config = dict(
    model='image diffusion model',
    dataset='photos of arthropod specimens (BIOSCAN-5M)',
    train_examples=195000,
    image_size=64,
    grayscale=True,
    horizontal_flip=True,
    conditioning='none',
    arch='uvit',
    objective='epsilon',
    cond_dim=256,
    norm='layernorm',
    norm_position='pre',
    hidden_act='star_relu',
    mlp_ratio=2,
    head_dim=64,
    fused_qkv=True,
    qk_norm=False,
    parallel_block=False,
    inner_norm=False,
    patch_size=[8, 8],
    layers=12,
    width=128,
    positions='learned',
    init='kaiming_normal',
    residual_init='scaled_by_depth',
    optimizer='soap',
    beta2=0.99,
    learning_rate=0.002,
    beta1=0.95,
    shampoo_beta=0.95,
    eps=1e-08,
    precondition_frequency=10,
    max_precond_dim=512,
    one_sided=False,
    adamw_lr_other_params=0.0015,
    max_steps=10800,
    batch_size=512,
    epochs=28.4,
    lr_schedule='cosine',
    final_lr_fraction=0.05,
    warmup_steps=1080,
    weight_decay=0.0,
    adamw_weight_decay_other_params=0.05,
)
Rows from block 4 of a small image diffusion model, named by matrix and row number. Rows with one number belong to one neuron. Each number is 50 + 15 x the weight over its row's rms, rounded and kept within 0 to 99. All counts start at 0.
After each neuron's rows are labels from the 100 images, of 14848 (inputs lightly noised), where the neuron reaches its highest value: "strongest on" is what is common among them. Only what is clearly more common there than usual is listed. The data: photos of arthropod specimens (BIOSCAN-5M).
# fc1: MLP up (model.blocks.4.mlp.fc1.weight, 256x128), inputs 0-127
# fc2: MLP down (model.blocks.4.mlp.fc2.weight, 128x256, transposed), outputs 0-127

fc1.109:47 62 22 55 35 52 40 35 37 53 34 80 35 15 61 80 26 48 49 61 78 54 43 29 67 36 40 65 19 79 61 35 65 61 30 72 68 53 68 59 44 24 35 48 51 51 61 43 62 55 33 45 62 79 26 45 60 46 60 37 53 51 42 76 48 47 51 44 48 59 53 42 44 28 48 48 37 51 38 36 60 69 54 61 44 56 58 61 26 33 51 49 38 61 39 47 34 59 48 51 23 33 55 70 41 39 14 68 59 68 60 41 69 37 70 52 34 26 51 35 57 90 35 51 68 37 68 46
fc2.109:48 43 38 49 61 42 40 63 37 53 61 51 55 47 63 52 19 50 40 27 39 40 47 57 25 53 68 67 39 60 04 52 41 65 57 45 62 51 43 41 40 47 49 55 48 44 54 46 54 66 21 56 44 74 74 27 47 41 32 48 42 58 38 43 44 26 41 47 31 36 38 37 32 47 54 41 57 40 59 49 46 52 93 43 72 39 58 64 51 37 32 50 99 27 42 55 49 36 69 66 67 80 80 41 25 60 63 43 40 62 67 36 46 38 63 71 64 57 45 43 69 37 67 53 49 59 37 02
strongest on: order Hymenoptera

fc1.73:36 54 65 30 23 73 51 43 50 65 51 27 51 50 64 68 54 37 32 48 68 49 47 51 33 67 20 27 61 32 27 57 52 22 47 59 30 82 87 62 62 37 61 62 57 53 59 39 46 47 58 79 51 44 59 24 47 80 44 23 65 51 43 47 70 36 59 37 49 63 66 28 45 48 52 60 32 39 39 52 44 69 20 49 30 29 67 50 46 55 51 33 59 37 55 46 74 47 93 39 22 53 34 60 41 44 48 32 41 56 54 58 53 40 52 40 77 33 59 28 48 75 50 29 36 59 62 56
fc2.73:68 70 48 56 48 50 61 27 30 54 76 52 55 60 69 56 70 52 54 26 58 49 45 71 78 51 22 44 33 50 36 51 58 78 59 70 56 29 42 36 51 61 49 42 48 27 33 37 44 41 24 64 43 67 53 38 50 49 63 50 39 67 58 56 46 59 33 54 44 39 40 68 47 37 60 43 55 59 55 34 85 31 71 43 62 66 43 84 45 50 55 58 59 46 66 43 31 90 13 45 33 51 43 35 52 24 52 51 56 56 58 37 70 20 71 31 16 14 47 19 49 50 34 44 61 50 59 47
strongest on: order Coleoptera

fc1.212:88 47 67 48 29 51 74 51 72 46 36 42 59 52 36 70 34 42 48 46 38 41 35 54 53 64 53 67 47 55 68 58 58 43 47 56 46 64 57 52 27 48 40 43 37 65 59 38 85 33 72 47 61 35 48 48 34 42 59 08 48 73 51 57 40 74 51 55 51 65 32 33 35 59 56 41 25 39 69 71 49 49 60 55 39 10 59 45 27 81 46 43 76 49 53 44 35 63 32 19 52 38 41 81 28 42 32 32 43 49 66 73 45 30 38 54 39 43 59 37 18 63 74 45 53 34 75 46
fc2.212:58 57 32 34 44 82 46 00 37 50 39 40 46 41 61 45 37 74 72 38 56 66 70 30 49 48 35 52 35 55 16 33 48 48 21 30 31 38 62 52 78 45 51 57 53 27 47 58 29 37 45 77 42 60 57 76 72 73 64 74 57 22 37 41 46 38 38 52 16 50 44 60 30 70 46 47 83 36 39 36 59 34 60 51 63 67 55 53 45 49 75 62 39 59 50 55 61 48 55 52 59 42 59 41 59 57 51 52 38 21 65 41 50 52 38 59 49 49 62 66 46 19 41 37 47 56 34 32
strongest on: order Coleoptera

fc1.204:66 50 89 61 56 62 54 57 73 54 41 47 60 40 80 39 29 53 37 56 65 38 63 56 72 56 70 31 38 46 30 40 82 62 54 81 59 54 56 46 52 42 62 33 36 37 46 42 62 49 51 47 54 32 57 60 49 29 61 42 26 75 43 43 71 57 27 57 49 43 29 40 34 48 55 71 64 47 48 30 66 99 39 48 44 45 64 57 46 07 64 52 27 65 62 63 38 55 44 72 75 56 46 51 29 66 39 21 60 58 42 63 58 55 64 25 66 35 52 40 43 56 32 60 42 42 44 43
fc2.204:75 64 36 59 66 55 67 66 68 58 69 53 56 38 67 15 15 56 41 60 43 62 41 31 56 66 50 41 69 63 65 68 70 64 54 66 46 24 68 45 65 26 60 52 17 59 45 40 52 69 45 51 33 68 49 43 56 37 49 77 36 62 30 49 86 36 46 66 70 41 19 60 22 63 67 48 26 20 64 67 52 63 34 60 62 57 50 68 52 28 56 52 40 55 83 57 62 64 51 62 47 42 28 46 26 65 63 36 37 51 50 61 57 53 47 47 63 50 46 32 64 50 29 53 69 48 71 44
strongest on: order Hymenoptera

fc1.252:37 53 43 55 55 59 34 63 64 67 36 73 56 22 64 58 56 55 57 56 61 55 43 39 73 47 55 55 32 42 51 25 81 36 34 51 69 65 37 60 60 52 64 61 35 60 87 62 39 43 57 69 47 45 33 37 50 32 50 42 54 45 63 64 66 23 49 33 47 55 26 27 63 34 36 60 47 66 75 77 55 81 33 68 47 95 67 40 69 54 44 35 53 62 48 31 48 35 71 40 44 36 46 26 41 35 63 78 61 70 54 34 53 65 66 46 41 44 47 48 40 53 60 34 31 95 44 64
fc2.252:49 28 33 65 68 57 85 69 31 48 47 41 61 36 49 77 43 43 33 42 47 48 70 71 67 48 37 64 44 71 32 68 78 49 22 54 56 47 54 44 63 46 61 67 29 28 41 55 50 25 69 50 42 51 84 63 84 40 28 30 64 41 29 41 58 69 39 45 48 64 56 49 59 56 68 52 35 29 52 76 44 49 61 64 56 58 79 60 46 58 28 55 49 75 58 68 47 57 61 45 49 60 27 45 51 43 59 49 72 50 68 30 45 28 32 73 81 33 67 50 45 81 32 46 47 55 71 40
strongest on: order Coleoptera

fc1.170:43 38 49 53 41 25 34 43 46 41 58 32 46 34 38 70 39 59 38 47 44 50 36 65 47 45 47 55 62 41 54 36 24 49 32 38 69 23 64 28 42 39 69 81 62 56 67 73 57 49 36 47 51 77 42 49 56 57 57 24 50 49 33 50 57 36 49 57 61 51 48 00 42 54 39 50 68 30 64 43 40 42 36 70 21 56 70 45 61 26 51 68 21 46 45 64 53 83 72 31 60 67 73 43 55 37 49 33 38 57 39 56 47 31 83 28 29 16 33 50 57 58 64 48 38 63 26 65
fc2.170:43 52 45 46 53 69 55 29 49 57 18 44 64 47 49 25 28 52 45 26 57 56 56 43 56 23 27 44 29 50 67 83 57 36 54 31 43 71 67 51 60 46 48 22 28 58 55 24 47 21 48 51 64 53 36 44 57 65 64 16 45 07 45 24 38 84 52 52 25 18 41 64 68 60 56 53 36 23 44 64 45 59 35 49 51 42 49 52 54 36 45 38 68 57 57 68 45 58 25 22 50 39 42 58 37 62 71 43 44 51 53 38 45 54 73 62 53 50 80 35 38 28 37 35 46 59 47 35
strongest on: order Coleoptera

fc1.218:18 21 69 95 78 25 58 70 48 42 67 46 54 58 58 56 35 49 29 63 50 65 47 56 38 76 35 23 50 37 84 73 56 52 80 41 29 37 50 31 57 61 61 20 63 62 41 37 59 61 45 36 28 52 34 46 67 49 37 33 46 46 62 66 56 66 44 48 56 50 31 69 45 48 49 52 72 56 46 64 53 55 56 48 61 49 42 62 48 73 52 41 65 29 66 59 55 62 41 32 50 47 56 56 18 41 37 48 57 67 69 68 36 46 42 14 23 40 61 59 56 40 39 46 30 29 27 33
fc2.218:53 60 40 25 23 38 75 09 57 59 26 42 37 54 40 61 46 69 52 33 65 61 37 51 13 44 65 67 42 25 52 50 52 52 20 40 49 60 39 36 41 44 56 55 49 70 73 51 42 59 69 71 78 60 35 51 45 54 56 45 58 74 67 58 37 23 54 57 43 25 44 27 57 34 67 57 31 52 42 53 48 83 42 62 65 41 57 59 65 23 73 68 57 57 54 57 38 66 52 47 48 29 49 54 29 40 55 43 62 44 33 19 24 63 48 50 80 37 49 82 43 72 35 42 52 70 49 48
strongest on: order Coleoptera

fc1.105:72 67 66 31 47 48 55 39 40 64 55 52 49 47 66 78 64 66 37 36 75 41 61 54 79 66 29 90 52 40 30 48 77 57 61 46 69 34 78 42 36 20 69 86 44 24 57 38 63 30 58 51 45 25 49 48 61 38 47 48 60 46 24 74 71 48 59 52 72 42 53 64 29 37 43 40 51 62 20 53 69 40 53 36 65 58 73 75 47 43 63 68 46 40 55 41 64 48 34 54 36 50 57 51 38 73 43 54 62 30 78 30 48 58 47 49 38 24 41 39 39 65 40 53 33 55 68 63
fc2.105:43 27 56 56 74 49 52 29 43 56 42 53 43 54 40 34 61 48 45 65 33 74 19 22 37 34 61 51 31 45 61 51 43 51 45 44 29 58 41 62 51 76 23 43 40 46 45 59 46 36 58 41 74 64 19 64 32 39 57 39 53 66 71 59 44 53 72 45 42 53 46 54 49 35 37 59 54 46 37 42 62 52 54 65 25 55 45 32 47 57 78 27 25 50 43 67 23 39 67 41 51 16 26 44 48 16 69 33 55 59 28 78 79 50 74 57 55 67 58 72 26 48 37 72 66 18 56 56
strongest on: order Hymenoptera

fc1.36:56 43 33 49 53 35 50 44 39 62 75 43 51 38 67 53 46 21 70 49 42 82 42 62 36 76 51 39 75 42 51 59 39 47 57 54 69 49 68 52 64 46 33 71 14 72 53 62 69 06 63 40 32 36 50 27 52 43 46 29 46 38 18 47 21 53 51 53 54 25 41 77 57 39 48 49 44 67 38 35 52 53 44 38 59 28 43 54 54 68 51 63 47 77 14 41 53 45 39 32 89 44 57 49 64 34 40 63 44 61 53 55 44 33 39 39 33 67 79 46 30 23 60 46 58 36 66 55
fc2.36:57 82 38 42 58 44 60 67 40 73 65 70 52 72 54 59 32 61 41 38 55 16 63 81 52 57 49 58 60 50 39 39 40 70 53 66 54 34 35 41 57 75 32 88 73 56 60 42 22 58 63 74 45 58 49 50 35 65 48 68 58 65 51 66 39 47 62 10 36 59 35 25 72 35 47 67 50 71 49 44 50 75 66 64 56 34 35 41 62 63 53 78 37 55 48 53 43 56 41 68 43 68 60 63 35 48 73 23 72 30 34 52 60 33 48 58 65 36 61 63 38 60 52 30 56 71 23 46
strongest on: order Lepidoptera

fc1.22:61 83 47 38 42 51 28 34 99 53 60 38 64 49 28 44 39 04 52 53 60 49 66 40 52 72 42 61 60 53 54 57 50 48 59 29 27 41 55 48 50 47 50 49 44 50 41 60 30 61 39 55 49 75 50 43 50 49 51 70 56 45 51 30 82 71 32 58 43 33 56 51 27 69 27 47 45 44 33 54 71 37 51 64 44 62 56 48 22 50 68 55 74 43 88 64 46 66 53 41 71 59 68 66 32 46 66 47 77 50 44 49 37 47 50 45 27 60 44 70 79 36 58 66 55 45 33 85
fc2.22:41 77 69 76 65 49 60 48 09 42 57 59 31 70 79 28 50 66 43 38 41 67 40 35 47 71 46 39 49 56 76 54 41 65 64 26 57 43 24 46 38 59 67 70 38 64 35 37 58 43 57 36 71 31 62 49 21 63 45 49 60 33 32 41 41 47 51 23 59 44 51 41 37 34 61 58 12 52 43 54 58 42 29 44 78 39 42 39 49 60 49 79 31 52 24 27 55 28 36 69 38 53 31 26 33 55 54 58 49 32 58 33 60 23 26 48 45 45 55 60 41 41 57 81 53 43 51 44
strongest on: order Coleoptera

fc1.245:57 37 48 52 63 51 69 53 58 63 26 40 67 50 34 53 57 49 38 58 35 42 34 53 50 29 49 52 92 43 67 44 49 40 52 85 31 49 16 39 24 30 45 53 46 39 56 59 59 49 63 47 35 42 31 71 29 34 57 26 49 83 29 65 45 53 25 46 60 73 84 77 54 48 53 43 64 54 77 50 52 21 55 50 52 54 68 57 42 41 45 77 62 51 54 51 61 19 40 46 54 42 76 58 39 83 31 47 41 52 62 64 34 32 14 54 47 46 56 56 49 49 53 80 26 62 61 60
fc2.245:57 59 41 60 75 36 30 63 53 39 58 50 40 58 72 83 66 62 80 51 62 63 29 73 70 54 24 56 34 52 42 62 37 93 73 36 52 69 60 53 78 64 73 37 50 46 24 39 48 62 35 81 24 52 60 45 34 56 73 57 44 55 45 46 35 40 65 55 70 44 44 45 50 33 68 67 25 38 61 47 91 61 78 50 34 44 53 29 45 51 40 61 58 58 61 57 34 63 34 46 42 58 42 36 53 75 63 41 63 40 48 37 64 33 69 43 36 24 56 52 67 58 37 73 38 49 44 49
strongest on: order Hymenoptera

fc1.100:53 59 54 59 49 59 52 33 75 50 50 19 50 48 36 45 42 73 45 74 26 41 26 80 42 50 27 78 62 29 43 47 30 50 80 47 46 60 85 27 42 53 80 37 68 45 24 41 67 71 49 50 55 52 50 64 45 45 62 49 75 64 32 44 56 52 61 32 40 37 78 74 76 56 45 40 40 47 33 71 72 86 60 60 66 42 53 78 49 56 65 39 32 40 77 29 58 45 64 57 41 36 58 53 45 50 19 62 49 49 59 47 49 51 47 39 30 54 43 78 44 33 51 32 33 47 40 64
fc2.100:33 38 48 54 51 35 51 54 64 22 39 44 66 54 44 11 72 73 46 45 75 53 91 24 64 58 34 45 39 58 53 58 43 44 57 46 65 38 75 19 75 64 60 41 36 33 51 49 62 72 63 77 62 54 29 15 48 60 63 50 67 45 64 45 40 41 39 58 55 69 39 08 57 54 48 19 63 57 58 72 59 30 48 52 19 83 40 46 48 42 49 34 26 56 42 58 45 33 23 35 53 65 35 52 47 39 38 33 52 34 64 33 51 50 55 55 63 69 38 31 48 57 57 42 49 55 46 54
strongest on: order Hymenoptera

fc1.135:48 69 57 46 64 62 62 54 36 54 53 65 67 76 26 58 49 53 28 27 65 41 75 35 57 54 41 24 54 43 51 37 65 63 80 37 16 38 42 33 73 55 37 45 39 65 59 27 70 33 60 54 69 45 47 47 73 50 34 44 34 43 68 74 58 59 58 43 56 43 62 68 22 17 58 52 52 57 50 73 40 63 42 33 82 29 58 28 68 58 51 48 62 34 30 51 61 54 51 52 42 58 43 47 50 46 57 35 36 26 68 52 70 43 03 28 53 58 65 41 46 40 50 70 77 20 56 55
fc2.135:31 50 48 61 94 63 38 53 68 31 58 35 48 35 54 53 34 77 50 44 31 25 24 52 38 59 33 55 40 52 64 53 46 53 57 68 57 29 33 53 45 53 31 39 53 46 58 60 33 56 35 57 31 76 73 46 57 62 33 36 73 49 53 35 54 38 34 35 82 41 40 30 72 62 66 48 62 50 40 53 47 32 50 37 66 31 42 98 61 57 28 50 20 64 32 46 39 31 56 31 53 67 69 51 54 48 57 51 29 39 75 41 74 55 66 37 66 62 40 72 67 57 45 66 28 72 44 30
strongest on: order Coleoptera

fc1.199:58 41 27 81 64 29 26 62 40 27 47 70 53 34 56 84 66 33 41 51 62 17 73 38 40 63 63 42 56 62 56 37 46 35 25 62 69 44 45 39 54 99 44 83 54 41 43 24 64 69 60 65 31 57 31 50 42 36 63 67 60 36 47 31 57 55 48 52 38 46 56 39 43 33 65 48 52 17 45 65 43 72 61 61 72 65 39 57 16 57 35 45 38 47 69 59 29 46 59 56 44 33 52 46 33 65 34 54 64 46 58 38 56 55 49 43 34 50 65 62 15 34 60 51 41 53 50 36
fc2.199:77 60 38 47 41 54 56 28 57 67 48 40 44 19 63 32 55 62 33 49 53 61 57 39 56 52 63 51 56 55 52 58 64 52 56 46 58 74 41 37 52 13 49 34 14 15 87 59 33 36 46 72 53 43 48 46 47 34 38 43 39 66 28 54 36 58 57 07 36 59 55 61 62 54 61 34 24 55 56 77 62 60 56 48 78 26 62 24 35 51 57 53 49 17 79 53 42 32 76 24 43 55 60 49 38 08 61 56 50 59 50 53 55 58 54 52 64 51 46 21 56 47 53 63 34 37 58 53
strongest on: order Hymenoptera

fc1.220:48 19 45 80 40 48 52 58 58 42 51 59 66 70 42 64 44 70 69 55 68 59 61 43 37 67 40 37 78 59 38 30 50 55 47 72 35 71 54 59 57 50 98 40 63 42 46 37 38 44 71 47 44 65 44 16 40 49 62 69 54 34 44 73 39 21 48 57 43 76 07 26 39 39 45 50 61 34 70 61 53 35 52 58 49 65 56 34 64 52 69 27 70 47 77 58 51 50 31 30 60 64 76 44 55 54 69 38 43 44 71 48 60 30 41 42 55 42 63 53 50 70 47 17 62 57 72 44
fc2.220:18 42 46 68 01 42 75 33 76 57 63 30 81 12 42 37 57 43 25 59 61 84 35 73 47 53 35 38 49 28 29 51 64 55 56 36 37 63 46 52 70 50 35 44 50 51 31 30 58 50 28 49 44 57 37 51 60 39 53 70 46 48 42 76 58 73 43 76 55 47 55 56 46 57 62 32 52 49 60 59 56 52 54 46 34 65 58 39 36 63 35 40 64 56 45 21 52 34 63 53 29 25 49 61 41 69 41 75 50 72 64 82 32 63 61 70 41 43 44 45 55 62 49 37 63 29 36 48
strongest on: order Hymenoptera

fc1.140:60 44 60 46 57 30 58 49 76 36 56 65 48 53 53 50 59 63 53 37 44 63 45 55 60 53 31 53 52 78 28 41 26 43 39 53 39 73 71 57 33 69 73 51 65 68 71 29 42 35 54 42 47 26 57 72 75 61 45 38 48 58 49 11 42 48 40 33 55 15 71 55 78 78 40 53 65 61 69 65 70 39 40 74 56 53 58 39 77 45 61 54 34 33 33 67 48 37 33 33 30 32 41 52 73 46 60 08 57 51 56 52 39 76 62 29 42 48 46 45 33 48 36 73 37 45 62 23
fc2.140:40 85 56 88 45 49 75 40 76 44 70 56 65 30 67 38 52 54 25 71 68 72 44 65 59 45 65 33 47 49 79 56 22 46 44 41 50 38 71 61 32 68 20 44 58 65 61 40 48 36 51 53 28 46 37 59 46 46 63 34 34 63 56 52 67 47 71 49 54 58 69 57 25 60 56 37 58 30 65 51 84 51 38 46 44 58 27 47 48 63 51 67 44 64 21 55 48 49 45 48 67 46 20 67 49 36 58 20 52 56 77 87 41 35 54 58 83 36 46 66 31 54 55 40 39 52 43 42
strongest on: order Coleoptera

fc1.46:52 22 67 59 81 52 35 66 29 47 37 44 58 57 58 67 45 62 70 59 59 44 69 41 62 55 47 40 26 75 66 75 42 44 63 64 69 47 68 14 37 42 52 17 46 41 60 32 80 72 54 65 85 75 17 64 43 44 68 55 67 51 38 34 55 41 45 51 49 51 64 28 44 36 55 59 75 30 22 59 52 35 47 63 41 49 51 40 40 34 74 54 48 61 58 73 57 39 72 42 58 68 64 63 62 71 40 33 42 45 65 39 38 27 50 51 60 23 42 37 56 39 65 69 36 55 31 44
fc2.46:71 41 45 45 24 45 27 38 69 32 39 39 59 37 37 34 61 59 52 22 55 36 78 33 47 37 42 61 64 78 61 24 44 62 71 52 78 59 67 66 23 62 46 89 67 55 44 65 42 34 53 72 74 15 58 64 39 64 46 83 62 68 60 72 50 54 43 57 66 49 27 31 73 81 33 58 31 52 70 64 52 49 55 57 47 53 63 56 68 56 63 43 48 44 54 42 47 72 56 75 24 48 57 53 65 43 45 57 74 34 30 61 54 39 51 56 53 75 60 52 29 54 59 50 57 59 40 50
strongest on: order Coleoptera

fc1.88:50 59 45 39 54 39 60 29 44 63 54 48 48 36 80 46 37 46 46 75 58 44 46 44 61 69 43 30 73 67 56 53 51 42 40 56 26 70 59 43 43 59 53 47 32 56 27 61 61 43 72 34 54 67 57 43 71 60 30 74 44 67 60 78 31 67 63 62 42 30 61 38 35 09 61 11 35 78 66 29 71 48 69 47 64 31 76 26 47 49 34 48 55 52 62 30 37 78 44 63 35 59 63 58 44 60 42 77 45 48 60 32 35 76 43 39 36 54 80 59 35 32 43 30 34 41 63 55
fc2.88:54 59 45 47 52 62 43 41 60 39 32 50 58 65 43 55 68 77 65 56 55 53 55 37 17 46 52 67 59 27 47 54 44 46 41 41 59 40 51 42 74 48 33 39 41 62 50 36 42 45 47 83 44 57 55 83 48 80 50 36 62 42 45 79 37 46 73 60 43 48 52 49 83 52 51 84 40 21 18 74 04 48 20 54 76 39 42 77 62 51 64 68 45 60 61 57 40 39 63 33 47 37 48 50 67 43 57 27 57 29 29 65 49 58 61 40 69 42 45 57 51 96 48 52 57 53 40 68
strongest on: order Coleoptera

fc1.116:39 37 38 61 75 34 61 24 49 42 32 50 76 37 46 54 48 79 28 35 66 61 47 54 68 65 66 53 47 09 63 69 53 64 63 49 37 30 41 44 64 56 41 60 57 38 35 62 44 62 44 63 42 37 35 63 46 73 50 60 39 23 59 56 58 67 56 52 39 54 55 68 55 40 59 46 38 52 32 36 68 62 54 38 73 65 51 63 38 31 55 56 38 44 58 57 55 13 41 49 53 59 78 39 52 25 41 77 58 83 48 28 84 61 65 55 51 36 51 78 53 64 58 35 22 44 08 35
fc2.116:37 63 55 53 67 41 61 60 72 81 50 58 33 18 67 52 67 55 77 68 58 48 63 45 71 23 62 40 47 45 22 50 31 52 47 70 46 22 67 64 60 47 33 58 48 58 37 54 47 40 34 23 60 55 47 61 49 48 32 53 29 49 42 36 75 58 60 26 44 65 62 52 56 65 61 14 39 48 44 36 41 32 51 31 38 56 67 60 64 75 39 70 30 17 76 42 45 28 56 70 37 61 56 63 30 42 17 40 69 56 52 42 79 52 32 41 46 39 39 74 30 49 43 61 37 41 62 30
strongest on: order Coleoptera

fc1.98:48 44 41 42 53 45 33 58 42 64 75 66 56 39 32 28 42 69 57 60 55 59 59 55 73 66 47 43 51 54 55 40 79 35 38 47 50 84 47 51 24 64 58 32 37 43 09 57 62 38 67 75 72 59 17 41 32 57 39 63 76 62 40 33 46 36 55 52 43 53 60 40 48 68 68 38 79 53 85 58 57 68 43 38 54 47 24 66 47 51 61 45 42 53 50 29 31 28 57 76 45 56 32 28 35 48 38 70 39 61 58 54 62 65 47 50 38 23 62 64 64 58 59 15 64 68 20 35
fc2.98:27 36 60 52 40 50 48 38 72 57 45 53 49 44 39 64 30 43 62 60 33 56 50 60 65 43 18 65 88 34 44 55 54 55 64 72 57 70 40 50 24 48 37 61 79 33 57 36 20 54 77 47 52 47 47 36 14 57 30 55 79 47 26 62 41 45 66 33 44 50 21 47 64 56 53 17 59 38 35 61 67 48 35 49 38 64 28 77 74 24 60 55 44 49 68 34 45 42 52 55 76 35 48 24 67 38 43 41 22 34 55 47 65 34 55 55 24 65 40 67 55 39 38 63 53 55 32 58
strongest on: order Coleoptera

fc1.85:62 46 41 43 64 36 51 31 31 68 48 28 70 64 65 47 79 50 65 35 52 46 44 50 63 63 49 51 54 44 49 47 53 81 37 53 79 59 81 44 56 23 65 41 31 28 75 43 57 22 41 53 49 38 73 47 48 50 57 31 28 45 45 84 47 34 38 32 24 36 58 70 47 64 58 48 41 61 29 63 43 47 48 44 21 51 69 51 31 27 55 57 62 35 52 60 50 75 38 47 38 69 59 72 32 58 44 10 68 58 56 71 61 40 46 53 16 28 65 32 39 63 41 55 77 58 65 66
fc2.85:81 44 58 53 56 56 77 75 65 64 39 61 40 50 42 53 30 39 42 65 39 55 59 44 40 33 61 61 43 59 80 70 55 27 50 32 34 29 43 31 48 53 40 47 62 42 28 53 47 47 66 50 24 62 49 55 22 58 66 59 26 32 52 23 30 37 62 50 49 78 39 18 40 50 51 42 70 48 25 55 23 58 59 56 44 68 52 21 30 70 50 54 67 56 46 47 82 26 59 47 64 45 41 34 66 43 29 81 43 32 86 34 27 46 49 43 70 58 57 55 48 23 54 37 34 44 33 46
strongest on: order Coleoptera

fc1.68:50 70 40 61 69 37 60 30 62 83 58 40 52 40 64 33 69 59 36 48 67 82 55 40 38 37 65 68 64 47 51 51 86 52 59 30 64 36 56 66 66 61 39 37 49 58 82 71 27 62 48 59 40 54 58 14 29 60 30 50 70 35 49 16 77 49 71 41 51 30 49 79 32 53 47 35 38 64 57 61 50 56 25 58 43 46 46 59 55 49 77 68 67 42 48 25 37 37 50 42 60 61 55 46 28 47 35 56 31 53 46 44 36 24 51 80 29 51 64 21 49 61 45 39 53 41 59 64
fc2.68:61 57 79 54 38 74 75 35 34 64 36 65 69 45 55 31 31 44 40 49 68 05 65 59 74 32 34 54 50 61 65 55 57 41 47 58 43 74 54 60 64 58 64 46 64 21 54 40 66 41 43 71 53 69 44 57 38 43 56 45 58 28 25 58 38 33 54 34 71 50 50 38 25 30 57 44 67 80 48 46 49 39 56 29 60 50 31 74 43 58 77 42 50 39 26 48 36 67 34 51 63 37 99 51 36 65 62 60 59 72 44 33 63 44 58 45 48 17 42 45 47 44 61 39 44 67 42 40
strongest on: order Coleoptera

fc1.8:36 69 42 75 48 14 36 29 78 53 51 48 56 41 52 47 39 45 82 74 46 51 45 08 48 48 45 67 54 47 51 52 36 35 82 14 24 44 48 36 66 43 52 63 61 38 48 49 56 39 31 43 47 74 29 25 85 54 45 51 30 55 73 30 47 50 55 36 37 31 50 37 35 43 60 59 23 63 54 56 79 46 51 65 27 61 63 26 51 37 48 20 72 45 48 39 60 58 47 42 36 45 67 59 41 47 68 56 27 75 59 44 45 47 62 33 73 39 56 51 75 52 48 40 60 54 39 71
fc2.8:47 27 68 61 52 61 69 47 43 53 57 48 77 51 37 31 60 79 52 43 63 40 55 68 69 70 23 49 65 37 38 38 55 52 37 52 44 54 61 49 77 64 52 19 42 34 78 39 38 54 30 48 61 17 33 42 27 58 65 58 56 57 25 58 69 68 43 65 39 58 43 19 66 59 63 54 66 26 49 71 69 35 35 64 37 68 26 63 40 60 51 64 46 56 44 51 37 48 58 36 36 61 91 58 55 58 56 54 28 36 47 23 48 39 24 27 48 64 42 34 86 39 34 50 55 47 55 25
strongest on: order Coleoptera